{"parallel_block": false, "beta2": 0.95, "shampoo_beta": 0.95}
Rows from block 8, named by matrix and row number. Each number is 500 + 50 x the weight over its row's rms, rounded and kept within 0 to 999. All counts start at 0. Numbers have three digits each. After the name is the row's rms in percent of the matrix's.
# q: attention query (model.blocks.8.attn.q.weight, 192x192), inputs 0-63
q.0 092:483401454533467479450488442475563483441515586535597520524457491521446479536501414539499515479492634440551451475521555450530423524421401453459514541503473495503550468509516496547538465529571537
q.1 093:499486483531558460570550535534436518608467463510577478498444508480580507387456503480587543552547443480569559507517423446536463529535480525406477570513501439519512434534495500623536406540556519
q.2 096:488497477521475534546415564544540490415517458394492558460557563455530449441640455512459436554511525520486462484450566481435580430552566488511504591437586480367580524425493484478521505499539476
q.3 106:512573492533578491476550465511475584565605500525527457511510409532487474606437542534496397453517468522549452509471450533554402543510459540624557551492409489538510431501395518497535464560506508
q.4 104:502542439540434482497462512537506546476545451423493498461512499457520512376589471508566418447463517469463451600474408530414396479451488565484456465464551608426480539548508530499534502555504496
q.5 111:551524525506516462525491496508507467560503527531413420540505527495492412555439488499502584528507369508555504421428547557540553492476530400552497500440550448547561580649547476468511635466573530
q.6 094:587622555482493449572484564565485469486479490519486569447496520478504463522472567435514567532527454420509539502466544551477608555545488450489477470521534531383515477383523458429508502473509442
q.7 085:480493537496543443524490502528507528522448461490483593496473456537499501482533461526560421504462510600459464448521566471541478566620570535440550487617549423464451445491530491491408524431504526
q.8 097:460514570415367469514602454416572472393546499559524532451456413507636557512465559529450461518453474456516530533477472467527487526498482581526465548501559490554543508550459576522492509415449555
q.9 092:478591549552446537473533586513445522508449574503461440490548524479491583464394530540504566501502474401455509573548443444502472478531533548481548456487402515619433452395554545454472537448529461
q.10 082:501582551493456544468528405421449489511526515492462531509506404517575548559474519512545540477458501569392521451557473455500540590584610532492538525487522498494522445458466460429419433451516482
q.11 094:555538532650551529462537574426459467535519534504476470431531507477494521516556474527459552467531451380459562475522503496619443533462392564576413561485552520507460489519483546484441573421513528
q.12 096:562505544526534479476479464501403593619568531521495474540411428501538401494419510479461515536561427526541519493468494494561443482573549440553566461494529480459536468453553490490512582521485586
q.13 105:554436529543528564509491488482507487583460560484531350514492470547462433579537467506490517543478494516435470432465437501585496615583524445549573530463514502486559489532550478446510527505515533
q.14 103:489550509454478465501462585549450470479499527517454574600599511547513462384505490424513521532549507480483467562537498448469461476483434435491545556632485454544431518548619461578469447437536518
q.15 110:470499547442497489526522439574518523490499542518563398511516453491548513556508469477531416502572468538483485485451455525574460542472468627558557499514513477472443450474421479430556496440492451
q.16 083:466478487463526501480494602453445505483468503470502544521509413553651511471624557522592456504533486543498543484550516513475431555535506538471559540480475465519474431435518447533505450571588489
q.17 087:511432554592486537488511518474390516521544531417506500521472453495511564509573553538522512474514496482466464413546418496524522549537581528585444648509460453519552556311441503520573548480521533
q.18 107:519498498484461466527526505506430547488472533505495521579534468552512486543404551503461591489537524478459589446509556481513529563424400453512501480515407446585517460464530437450534485531476538
q.19 100:536499587545471537475535519454592453571481524503403457535507587510414502506568471554486505483473457590454502432459561480537550541506596430429534579523532416499428535559600442608408506528516482
q.20 114:422492538510497484494545507507582414419512557566527516532503496480567475492437479473405484557608540533515505532595569490443510482467438535491483454581426508530462428545563411526509355499497558
q.21 106:513537465479523496506446450508462465550478446447409447554500440514518528557407536444448560519527511451503549467492579467433462501533546476518477476391510509506491476545532494493483575650517404
q.22 092:476499525509513536452536525459537492493480468483418450582524508616548549523445478475455509503439505458467489466560500560448416446370505583535479482565410549524571451577443484505499514604579438
q.23 100:503472462590527506496437454461456591507507554434530453511528502579483526524531452538520636497504509453574527497473443552475469449510525474568479544477489535487524380531464479457546543549425563
q.24 092:485441573503486597494597414460508573602583543395490520501535458544513528521515440563505521454541445411542528529504468475508528478485512505596506526405471434519513501594515547523475621566421547
q.25 095:534532591521507486569530536508524640475498470523524544409479558494515516506579524562574447487493532525508429536563489525581373467401492619477478481459453587438386500455540475504411479491550556
q.26 104:475468543553469539449563501469590535530465510464489452480391522495481526459517498508400484564451591544434432524419510460541482468517590481520459601461417455505531534515640492542465505536501517
q.27 101:514442416490404531518458566512504464435544466502498516480510507555513493468550455461554515521477483565361579511492489520415575509540500494437482507435488504479531586475509527527561457559452446
q.28 097:490458471568476516460450516556534494522521566512495394466521561448446430474521525531455603568507634478464515464450468434555524608535486435548487461408427514526481581487619433492444570473519541
q.29 095:484505473568556530469511569541467534401405479438458444539577542474448443586556534462508495532514481510508470497497433528470485596548554492548555541525362551435435456521476447544500512427482466
q.30 094:493443499455603453556468448427592479465581452417525491527538447554443543528471500499542539490534542521542438463488515496491536419475505507565542551528468485461538518462392452452593496502432447
q.31 089:542602536550467505485577465443635501539445480535477474486473448557507509532460576562440516509517529429467526459422447488617479493466580554508380580479522452464580506496478572542418521462458490
q.32 110:542498572491574499521415509510507361485610552542468470520439443546537422475431447482587533535525394526447527486448502469551619481494475429520468586526593526464460553487477502494594532555457470
q.33 087:520492495515413439531414499488498524535498471436624507504506512517523449455527521505542440498515467476518499532450569503416507575457520584512422441520495515455577510459481614446557398579591478
q.34 095:406467484520511510448529424487507579497466470452571438479496469463428574488527423541521490531460496547565470489531507433407494556421487573588610477536471508525475448525529491468521429536504595
q.35 096:517585479459501538471499615425472514509497389473440550510528507399535491519474447494495450502430580507500482502450534575571401450447546500466503499506545535494433522594408454517501491426557539
q.36 101:527568542448464496518511509413623432388517557523563530439488473539508545556512547510478471441531544478420394452452500527573518605481464544493392462474563460471487549443565527569564540528508472
q.37 111:577530473399439499467442494372519557532537550382559576438524474444477571576519503493466456417530487524512393459480499580580479500366366549484463548530519544488536603499504512462560444422483474
q.38 082:493474500551424522451518493484523557541551532491492521517547500550392601485576510612420618483565551499494389489542431532460555442475406566573496532515486545501446528470487462565551587343545527
q.39 110:342546489439642507550518521532486457396458504500562561536563568436544469482483503516468552487474478544512598428556562507393514445553547562522506486550527542414514429502397508450467455576461613
q.40 098:548566518504604463513483547416589440583555586557462537575496475554438453534526506503543540501515455501529492481538460473504502511439453500493406667592504500510457551499427399435590519518425475
q.41 101:531535484543546478446539482536490518528494514502477478485529471486529478479395565543493520522499436524465550539538454418486393522539512538495578457437431446585498419501435606505513467582589535
q.42 106:479532470523412514472570421524441535535493504455522509510516460483447525578459534519412582503499502430481560525613599430475446460470469518594538550479359515546529488462495461508497476558459544
q.43 110:442513538446485552452479426415504453455487483492466462486563498469479522525523483478466452451449518463514502530390439517460445534460465592541476427534481517526427488572517577545420548521552486
q.44 107:468526487423452469522483458435487547466517501552508522520456455490498605442431521512459532564566572573529522526535577569489451421425457512511516439518374447552526532507529460528481409526476600
q.45 102:534502531526568482581449556500552480574510469503399510464456559517490476510430398459497585539450458543482479444528531489529477440491510457462435538484581440439542612513468413507480540529474502
q.46 094:477513531416478448519482403535481546586522419440515494586441516465563508449446519488471441485574472573503472567568449479499466464578519521520607438500529450475550426468467550514547471630450521
q.47 103:496599409590596491427517481488545466520506578489417467473524504496510488601407404510480544536470537522543482514531526474500473538539467536528560540457384458514566416612504463499435585563480496
q.48 108:454607541389488481438490490400538510452452479523412478469497459565566513451513496486378536513436538532411577540586435527439482518606580464420533546496468417477501446482518540527443529483461555
q.49 088:506542551489587530611520533549556528484447488488556468473450580455537469472548481519521445526591571534506493472495547507522460525457571508557448459564539449433561548363545515505508515561508468
q.50 114:456543527507481542484539517538506467481467462521537502595444471508475550570476514521469488472490577581555477526523483529565403422421396526590515504513509523528493516554438443482494467475512576
q.51 118:455562512480486525544407528550571472469486550528468529429413519428600451432492419517435513468456487543489551462476507454457519421514593523469367489519623386419502554476515559486462517487433475
q.52 089:397523432478459498510561442451465463505508469447470373559478481417517456524431437463503544533464548535528490521532555529395454455526554528590510373479472536576527575531454396533449514460563530
q.53 098:469463512525442563521548539504504532575500431511502514433576540520440520550514506562487566484497549426563426542425454500491378433442559504495482444384470467548455458587521456591412489531461475
q.54 094:573455444535509524489455460561521440517432504569487530434461496524393503453541359569504528522553502470435558484483521541536567508521551522361438458495520454423454531523636464595488539492527483
q.55 123:535527533489548477457463543547468480593567520544395470548556467593580394443517441413502528565452449450515550513481515513493469481522518445524500420466545463500506498517481494402479500500467403
q.56 080:517422441451456510435511509478535462532492535564486503567470482548464483546503481396542372510517521418397544506512549469456595493472532472466480495563509390464533460479532418555507498450512508
q.57 086:600457517525408506487503476586529536495584482489374437442467516584402500588582525542445485474552486567456512441510545553540485483498450550554455551468510442466448510454485496523558564377481504
q.58 117:514433443530486550562443537501495569412489504496479580478538538447446513453573480559581508445430469527375424509479488548534451539495491537447453509521553483413439539430500494531416509477513461
q.59 091:470681508454537414436411388479508555504548545482462489485481522509611549537431508599378471493552408495503471493458438513530400402558489519560501444526538440467514402491459498538428494496526547
q.60 127:512519480441485506500573469585464550415467478536520538524550443483516517563430516557497475442534573531559497545545539608521389500449472608575486498508429516509517459556423502454515366554410584
q.61 095:453529557408500470485488519522540505518426483448529504511525523541517498600459572487418477497530455465498443512484441579493530504459528472572587543484467523447578453548566597503547451614514533
q.62 097:480554437553490437501547405449540488528470423395417494487512494421456564578506577541496553483463562443593476559451428565447395510485530474515531532406451549442463462485500544501562508510545497
q.63 097:512531460408473507422475401508518512511547492511454490538505434534457509490413513449495532481601413553615573426532486382557494452475500606533464506503524443534513439525503560444500478525393525
q.64 092:507609500472520445550470585492479503467550496570528421496436532469559479457481437535519501515415519423552478566388591490561425509420443552501399492570436504510554625379497516413482443521583457
q.65 097:485481592449524530430501545489427529448516472513525519467551526606454531515532571482443460482515454484448512538587551499447439564582543541501523448543457426444453433443369447514563540371506381
q.66 096:443440562451509485465429547488470503465531564510663525544538523551489523515513569567629515500492438563574486489526549566566420468559455572500548502529464545542410404483333451527509474515447557
q.67 119:614511515518393499533545420508509505599534525506495410510502480506431453541448517469423492537522508393477482492463539431532498584454467453536513513469447544472529533592593497468609548508562480
q.68 095:485501545489456548449528514429559576454488460573500508434537537509445583519498562457538432501568532518523461513550526439614457416537516591459567486545460564580472459516487407523466502400505554
q.69 095:532572492502524408549546461555571492431558479495526509537536481542497555595409507444529428484486442467480437508472447541497575508472508457509426479584457553495374485561436475518594399464495536
q.70 107:504494544371386547497496522523412538480481430500563551532539548406481497451491460482452576502557544547506505528496420419476449539492394476511530522492443531526516471419535436526517574518544517
q.71 080:507536606394443564567439547533495468468523467562609482459436442511479491472612559523474507522550486442452562521449506508499452543449511545440440586499599447490472444468533553439523483527434549
q.72 098:507526547468564475420532532563467493545520496506409470522527533498499449548479462510407545545523530464558505511569487454504477525556444540538514507443382521478429508586500407474423459427482573
q.73 090:522414532441513394537447461507577582538434455448467504524563519472423539537582509544536515471515479523448483490435427511544525385518516469525452510542558489478528495452498551472459507476483551
q.74 111:554513555495467502444488457513546472531519511372487519395533452581545548520516455465374506476522467501476472450406476471486677498542435464562497520410504464503506593586569611472586580543490347
q.75 111:549497486458459506430530514518542516470531483587605499511422399531526508582432520508550417442540450530522528560486497455606487564466446572484546481477501560589539492516520487511433500479524625
q.76 101:477414534496563506478508502516470492440493517471435564616578562533403467540471448521501601538564575558492484438502519471425510456520582490492570470550442461451541435529502416489389485478475552
q.77 092:528448472457305473578538489537452519521565512452506459518508366475384464459534562497473513508545514492491471500480524565405517513479468401528523477435565512484526487484505513461551535517487382
q.78 096:422447505569554494479475535520516460580465509504492461404483562499538529500549346497492567531430494485470486465356423566459571464492537504502477539511639488445451506428476528447575527440500509
q.79 103:455502458509444507435530503548474556585544450492507432532485589525479454506405417486511523562507565559479484548493522456457425466466543493492622474456332547513431456566518415524454438575512524
q.80 099:555396542592540425479442456505552486554506497527554458509532491544401479486486538560442459416408510467494458541533506565610455620484428554561461571496432492530509497549521497495445534436525493
q.81 103:550500545511492474470539466543601443550514418538498542529513502537498447515508472474474561540526533460547513477525442395539599427545511534463513465489543452501553478508508473457483569524487507
q.82 092:510522515506514457455513429543510503561499471496534473543540572485538494487516488415463417542454504448543476466487515511437480508541435517517564437572436511421494449509509467532581415538576475
q.83 093:555481509531477474562546357516648509536506443510447430507535423529502544523438475570453566436469519533462468501472555439543441500438512558568389485396461469499511513446538534418495505541546513
q.84 095:431529493494563572511404445571538549516530471454519529424527477466496456502605524414445454514506555520480463450418443531520457465451465498522514458519571518483518535473447536460481642501506498
q.85 096:487422563582510596490460564465446415513417470486512437495552521529493509466549465449573465459484429436487542508477544502584529549502443521534536393552538494497474508517576556392459552418464347
q.86 115:441593512450436466526512469576564484493578480532546458499495410442609453496474386465533486502609471452536557596507472470487511474483412552520523498512576478482494477502444499434529353497456561
q.87 100:438594467429494479521518537485517473494470506522583472452450434452559533495500450545495495467489491606536486461471633481543435518501494558485547457547597509496476384565455356475548455482486491
q.88 101:404529497499533458447494538408494537497574548494471447507491432509515539547498469545420508478532581525599562432556576480571490466436463538574507548508419564547545507525506453474471427476436547
q.89 101:504414494458422523625510532459451439404494485498537484458462540470517476475536450438577526465453410504490470505559558510458491538514501491418446481629483527443348574547528574492536401525521494
q.90 096:536553489522541453511516457487509507461550550533430441505473491469580449449447438491495445616526515583443540464474464371409542524527471486498413464470493461538479537474531449520473483520578479
q.91 106:473491483475477517515499433540444595507525518474598511510494446483463558573613470526567402456424402549487513607540500491557512490526494580555489606582471573549437447525358484501450563389504452
q.92 098:550428476534459472594545461539533492499502465461498476519455518415455541540455433548461545453590453535539438493488566543572498473433444466525472457465540510498569587574436415470532444548551553
q.93 099:537519436537468487473514491552482553417488501514523591466503473510535505445491437548560391464426465459392536491551431506552520539535538551436454534523557528474471487482490550510550478467445461
q.94 107:537403551471471471551474536494455520455526560524499528489448520515533522427491523464534528507515437615454500451526444534521511495490477541507516533689597488476509463441523471494454460468464371
q.95 107:478507535451397515406570458497527470464427418414560513425514496461470528512497605517492483457493508472585461573519575526570466452444465495519510493394502536484501450481482494581527409551482531
q.96 083:507448502507538497402481429508506510494512477534508453536576389554450454499435578541547460535442546485446628565544370546532511561460414499656595490548444577583499448526431555424606543495518556
q.97 092:419475481500475533535499585488541487494546527465469491552475453563656440461542475433540537510460426501481506428481502485538487592514492466467416467587541418482450409507475583571562556460532544
q.98 104:437528584488517471595493487545515588375495557502496581509587547590569528522460452505470497447472406505517588483488518500457553503542508589505437470526555486440535455460517479400457550492399493
q.99 098:439458510501480533567495518577398451407478571505548478521501498476429453497624558548487534547582547391540503515580520574431587469604551483437517387461547453522531416506481628480481502497521501
q.100 099:578576519501494515529565466461551413471534501467558542544584344502443519523393484537522448535502501433562555474501487460468503458606436527527501487529482471498494381454411513452538505510471479
q.101 120:458512599462423512521426498425540409464514523489504467526495522516535549492454511450450518483525413555407518468458548507554477453502486538468480558595593454531405513396514542415493448487397462
q.102 096:572532489437483577468524560384515464433469499562494530510469552493524467540405585455668482478547478489439591486533531502498485437536450515486531540617504567580392540572481418589507491488433552
q.103 100:521533453517517555437570502442437533482550411486502509501535403339474539526501536522518522499549510472570561499566473459487488518483456496574618487510535570556491539552433555507512563525497542
q.104 096:537472380471484587491480517477513538541497485499521537510471498479424487439503497506533534539497509562514511534500588485564603536527501424423480488458506491489430544610484467537448515402483421
q.105 088:451545453448483497524466452452455601585520533469543530510530485424566488458591547458489528416527525458513476548505437444395542553591515584437515425456577500476534503535477605507577496548513532
q.106 100:440496479584581542520545462565387604501435519537438510481486464482475477437449405535553510572448455584496567538507509460392542469563540477531548541535429476474459464543456449566452460515510505
q.107 109:567537478558458433456509434549547540530446500522444526408579450615551549477545538545452519502376456420396559555499417453495440596377565462424506526536448451513532473511576561475553423490419559
q.108 094:513512501467366431487420473460511398528491532557577498402497523547519438562523581389437458532522520459448498470411564518500465624501575533519576551467553517442523420573521511463513587552493480
q.109 097:552567541487537508555566525521600354530496509539447477487540537526475548533537412540431492539460467482387519558500480526447519479563532492455381528508497402484524610506481561477443495462430399
q.110 114:549504360516532513351472492488393568554507446433517548541495462461489538547509473523534452452486412487566499550488478467521498538536405495533486513449472534640493418665462498483500466470475486
q.111 091:536547506467426482474509439539566523489448499501521527530550428488572530484506411536542458490538524532440412642478528489569478531409504463481475506473488473416594420524490496606459438481424494
q.112 099:513516451525539538561500569461482469529516502506518398555441537493511483515515467497551497540520583498570500465479489459529496497423536494509582512559564588499484473444505417467501578477555423
q.113 097:604395538504449415499441480520443551550468520502451513458531576490556444537556506459507477484467505477431562474552467568451524492440574456469507606523462495464492457377475589478501527486420443
q.114 115:413532527400498488562457505420532477453446448444506563408524470479524515547426514450487552450421419472559550498463528502550572440430485452542591573440625555513504461479448541472582510441451451
q.115 096:519544518429526418556414473482601405479443459493509525518485553456526512455536366522500473491512523517456431380570478580518547510490508484433552527582629573471557438510549490574502410542476610
q.116 104:503529453566491574487451590539578484524504450504433429530556525477571466426540428458533565572503437525492505583467449420501482535482579443447415507499568454517505569445551564476461605551468453
q.117 106:544430480537453521399504466531409530529466429541542539493539463485457517444533588531550508448427503440481562538570488608551383540511473584516580397451491465573514528473485554448484540527449556
q.118 092:403531510454423461481543437477522436532486491461531418513445464480492533590441575564471514459552542511502475475539559500574502509528412607558558585458457464486452474397574529449543534508492561
q.119 097:565480429583451454439520458432540537567550528485519476537534433523507502488529493569551507466425524529505578567454446409537513524541592577567458559471526578551401529584511502444479497522407515
q.120 098:516458497431409472463574436434450502411491500456493598451560449517520558482405647522475609469449523464492555540444491503442504446530454599584586541444504461437456472467529513468550437462381531
q.121 107:466421485533441524500440633487446501551540521579594540446436436507506525532559470569475557492448481462535490432541515555564478592456516501546482549484512539565458527510501548453514467583510496
q.122 109:523521428512483581475517509470454455449484492443433522465518447539427496522487400523456615502500551496461550521597409598368533486525549473514472445505512513544527471525438492391581525426446455
q.123 103:451406531477534514554436544431442466460466529589519585381419597468484465437522510428587429545535468567471524484577583452455565524555542499409474544611570462502460438386549397543513494462536504
q.124 094:531471562566523470536435576506472511494420483486432507478506541574580486449587512461518525520481514398446507512475464542416522396500508533441494364472551452419468482475510491443466604537482484
q.125 099:461496540492502530513412514439500542538471453468456521450553560474566562444494438545483514402416420441508494431469547563487501462484433455514422468508611556552416481481473540557486496407530508
q.126 085:582448445425487481505557489441511556610451495448407500522495454455473525484487399523470563435478469447526425557526426491558442478479442481540426495427586522526573585635508525539502527460527475
q.127 091:436602522472480468500548492534511441464581506511519505492434480520449451514498519524444477504528502609620503472465589470495510556542553438462468476508510528464507475572541383546490440521453555
q.128 099:517493435508493518466538418541504542460520523431449467485570548552482539597522476580378541509535574463604539522450500560475544451479503525433510430441425447491449550486632491474599463495499589
q.129 090:522544555436507477481537578520524478508487527552513483472544403458520528572451541488544476480537469409498550555581471512562432553380431481545503525473462505586540565490408550558516547507493468
q.130 089:468467569579461491508532509514568471515473476461572450383446488435538464553610560535430460451508470466512442464540489473517508533467523416478442477418604474424465590453561582549467610505483439
q.131 101:523455407503527528468543494509536510541395487612501477525571588508470533575423530525561529519524461473474552500519518468551474539491452447508509542540393415565519496546517423541447469504534554
q.132 090:446533398426446566350530546556517493506500540470524549506528373479503432505448451605470485478418510444493576540494534566490426520405495560550491428510492422479490509569491611518486510604478538
q.133 106:571443484504596472488403632480458516513514477583471518543489554477440513454540429518626555520529479499524487438482494525526461513550535445497417535520538515482484513494460427536441529505532426
q.134 101:548449462583499435531438464535551462540512601402517459530598527538415506519602446495520551502491478418547515458517441518487557576554430490471495499516441496517425536514546536545534549470470424
q.135 121:543516538442516435605499436554582425510462609529518498480517501552451438531442460440388545564643493482492482442515421424525547534581488462519515534518465443452484464463608497500530512473532381
q.136 094:643381366554531508514469485511531515503501456474391464484478517517479493508435490476487517512513453484505570486497469445504543522537507445520490544533402484505603554599569500511518451559494492
q.137 126:438469522494488463497440635480437570491544563546561575457448555511476515499582491497487564509447501503456478483508606554511446496517496495440394516542501527539417552450480489521436501450488547
q.138 086:496470450427505597491523510506513490460434541491374522439517521530486479516429434519506478462578494466462539516579587497479530462471468458524535537466598432462614423516498470520583458487547497
q.139 098:495535519512531416508559484524469507492564558445481577485532445449422564557544526586501490485497544473543546542487478463515492552440443525519481546411504574585525442547481486545474503494458484
q.140 091:524489446452500471494638512489524515530478489415461504443467479495416485537480475676559502443531511482518451559596570570538470451438444553488489453447518466566556526478526476597396501486524487
q.141 096:413506547474543520596514576543502444522448492495503507534470547430616463393530463421408474518541529438465510422543425547418486477477465501394555388547591442426520522422554570553519556528519502
q.142 092:502473516506457507472510438471478409434479521477554512418493500510517639515550467561509461487497461547441473504474590512516558505542577617507454525470460542493553507552417584434451448457433522
q.143 105:398601551375481479470564456470531537475479523434511479501466443501420510579502539580544502478541572514481491545573573507603416453492432520603557507504495475534497405578460470482457497470532568
q.144 104:411537592473480456476474493492505463396576500599502441496551549563596378573468540422453453553490501489563472497510514436446497482561537500464587464513467497472496455468521434489488466550414548
q.145 094:498472551483434616526464599396467522491508542485526455526551499474593516463490472469526557559441509421470493529539587380463520433551512507495499469496499541498509569483411552488513537551476476
q.146 088:574501503476522492501539447583464585490538548451491542511482521452431463502429452567484472561537494532538403513448471517577474475508507536573558526465420523464560574528497514483493556531541534
q.147 096:474519499476432501503465487500506444384485465546517484512482530496662418421485430502507485542465478489508530520494585492501566586560570528463513441544586418498537443418509616454496459608494512
q.148 092:431510463527444554552482543476448499558588580491528520484482511496579490405561484508456410516537540405417521511501455482465573521477463474501478433528539579524433552484599474464476510531510474
q.149 100:511489496545468506465548414543441477430510411467430542461607450514545482493475571552467427441504492499582435501509520626460404538348507475532551493414461427415565522521437523521548499518539498
q.150 095:493410465519500411517407449466555502526559495443561490533468428523543512512469516444522448507419540496551548463415464465546536476452430501563523538490483529542552521391464542448548535462461489
q.151 121:513561549460504487407464434432496557533477449501445426441551429508484568524477556519548540459470514465566600553526471461500504436507415497588539480498427593598472412547452512435545452537422551
q.152 106:416510482436480565478584502528527474390455553465493476432572487450558541580494484573380454517526509507547431589482627486514483480401499560617559527485398521424524422561512482576529532514503550
q.153 090:507497469456460458522544430439558441582530465558479466542385436444498464466516494418536565564528492545498512439402510470453585543421497470500489430444519451508568527574598523499387455446407476
q.154 095:555519479584496434465509496593520417400500499523483537585502491528487494483470513495633517545466459554485594504528544470421576421518466544453463425514453472536538574434455495485480471519484406
q.155 092:484515515493449476567607504501500538569451540514390402475508463565504541489413513540458511486518500532466594487459577574508427490514624404474507503361515443497526438597546555490433600585496420
q.156 089:452519530451486480539478520466589429529456548490428546530505528521466486510469496467468495496517543453581485566440369476500547515515540474427510529469509543545481523482618532414544529515507469
q.157 092:442511480453520519483422530437523426615581516516559392552509512488526512489544476473524569521529490481455498470483544488518452483401463516540469494554519552570454524530432514484510531516415403
q.158 108:423470432590525543468496546533360487502434513475553531460512495446424531522581483522540435473450487522513430449522516583535447492486562539481530481419423502497499516563465522506414589469529507
q.159 102:519529523534445512482466542499541432478526615611492521519484466542517377448411530482476505600566572454368515488597451449472572573498539422420520469564534445477503502453599503549493548426429475
q.160 099:486483487589502543479447490461517516447517451473480487541537526543434509476525505542539473506450549500556408514516513507513542568519560433502497549508463549585485395493483452532507570467535438
q.161 114:542472501525502538378565496471575456694512455491442426478497481518409529569435422543532457523497560443564562513475467514531524541423542399560516577416472545631419529534518426478525492451461529
q.162 086:502551522525504553495495578465509503404453488552570483500499473435486516477510571501558464493418581559422494540542474543508371429511542581496451543450482483573587450591520455560442417544434506
q.163 093:432539487493463471463588563465479438497531490509515568487527456491570602490539543606491536445504467413464512577467523468459491487469586479527516532478589559481505421451436535476518409517414518
q.164 105:561532538462517422564461462471490469583515479477452455587546491492565421410532461464520534579476479488469475536428540559457476440573547454456485504492503489384389605478474540485521399565516519
q.165 108:475513530548565428447555543524440584468565490527350410561604527547564437465392527476602537514494459453547574562532499509449399558479564468521535509447462464518545458502484520522536496567475583
q.166 108:550438402563453536492534400526561512556484435459447446514510459434450469494550450545403543506413602514502574491397527488455461563461501595518580489417448471467558502553557479458474587462499561
q.167 090:483517411383561549504543572523528431460554507521466431549441526488415494492472448525522406554548536568487461566484430565543505606451431460529471551549486442498553551489492514583500472462468499
q.168 097:605508535496508525554508537543479472404473498606538653537499450505608533412496495555507443546473446541385611480503493533462574447525553529464555504507546448436534484448425477506429523500466463
q.169 121:410571453417464496441499479432428577508466505402546530442523467477457591551498507594450457433481535536532491549479491563552484514479444493519520531468418622553403440519472443514494491511466599
q.170 102:582512561547523492418457549427489457603515474477463492543539456572502469520494482500455557501433598449549557426429388508501565447538497434607577522401537498508506491525507521388524512572392507
q.171 081:610404515498541451441494492443535525515545428523423506514373510470586495490525476619565489521501524544478504482544450632582517450370509466506452538453521455488466555584405480477443538441411570
q.172 104:460483471540490471375459452443465538510577447494544519527598518530533514542544503554415522448377447437577510585430541420527479437511480557562569435337445508543540508493442562421537536549543539
q.173 090:563572547570572424509567467494513506549531543515391398516446486556437457522511490558531471537494531523512503454477485575492387445531442524534367550496458437471497528493481559487542469492479420
q.174 113:637512495504436469572500440535609544526470499451437461526589527539472494518450391472529494501465548439611393531456505468557502461476442423472515602542470498436449527508594415516551420544542472
q.175 099:545432496548584503444533565574472529534564499602410464563456487532481472421559431508458515564526595501504540457550432557489546471496512491516493513483499461488449465455543475483541554457454499
q.176 102:562431500550601544493450589525461439530464532532533449526488536537458459483534495440507469564493501508523591383412541528495442482504500487496506518500428544463569513451542506527499532470549410
q.177 112:636450512539502483530550459499521533561580531539488475459511500561387554620490507590492523451516517521573481481434490552580600505416525485558501564423444497509447454515496493507580480404486471
q.178 096:488524594572467461438551483554714451456466421522448577526572534545458528500565488597449440532455503550399532542481511460424600413491557549442512402556505381501462505557485461469494466440474463
q.179 099:409482504433424498517606501491449535497564496472514562435469386481472524510448529554516449482572487478527507502492505480489432567500445643548490535495532523474436437484433476393543413531448487
q.180 111:593500417482458499397581510458558549493523492557492554485511447667463504495430570558542495480483493512409493473525557491546537501508430600462542524458407454555460436606550519540457404471465472
q.181 101:485446499554488516456550522546516512544442502497381442498602531537462484561555454471521587467480515364514438491589478509439530452506465499548586510462411524479449414541532454448545421496560491
q.182 112:495573504499523499433564413498568508383475441520555536510492452525546478554427540460507440463511506452508479511558527508594404492465488584526505561534469449530607500526406482511453447511447578
q.183 114:509535500453527520513548415528561508420447494425582572507421484433470531588414532531428466483541585516565413479512470549526536437432512474516515604448470469533540515484492463566554536529553545
q.184 083:499462502497431475468430453552527404483484461570539543515555558493526495489489564546506539538370565457473543572445442482433487421524525632469564447529464511559494433459451562513455469470474545
q.185 099:504516629456568449491538531466450546489543517501484491539431490596515512518433403412453469478542469505502498469520427413429498414636516607553520532504422519512585399542419473427463492522370514
q.186 112:475519645471484411521501509501530484554453504511415483540486517505544516406455386486450562562459503491460511508437521495482405426507458469529402511476484445377498569534581470433471565603427485
q.187 097:593505529541499498444606460513522554539527528508494470498471422492584539520468466532446392508491445461568511487496528510593519516395479525568536491444487493521477485591534506498454444491442434
q.188 101:538385473583520574451547494543413570543402524497456480459413492454420488469509445575442566477528539547499556501490467484604500527479456487532538473472366472501524510469539445494476482472460606
q.189 092:562575446609499559478502444500461522579504479483549491527532428480523519463440541491538608491441377474500537498422543481549436434528451479532544461468429533626454471527468471521590526526551477
q.190 122:492611405572466497384590447485519491505533455442603463500499429529469511527486529549479439476469483500562553465437577454525517551510478629521598512484442556576437463493481538529558469527501517
q.191 085:486540509493462412440464480481465471452571468468599566504553530443560510443499445547619519483498457483496502628380505516564574601498496490491488551503513635512463442472472504529543562527528554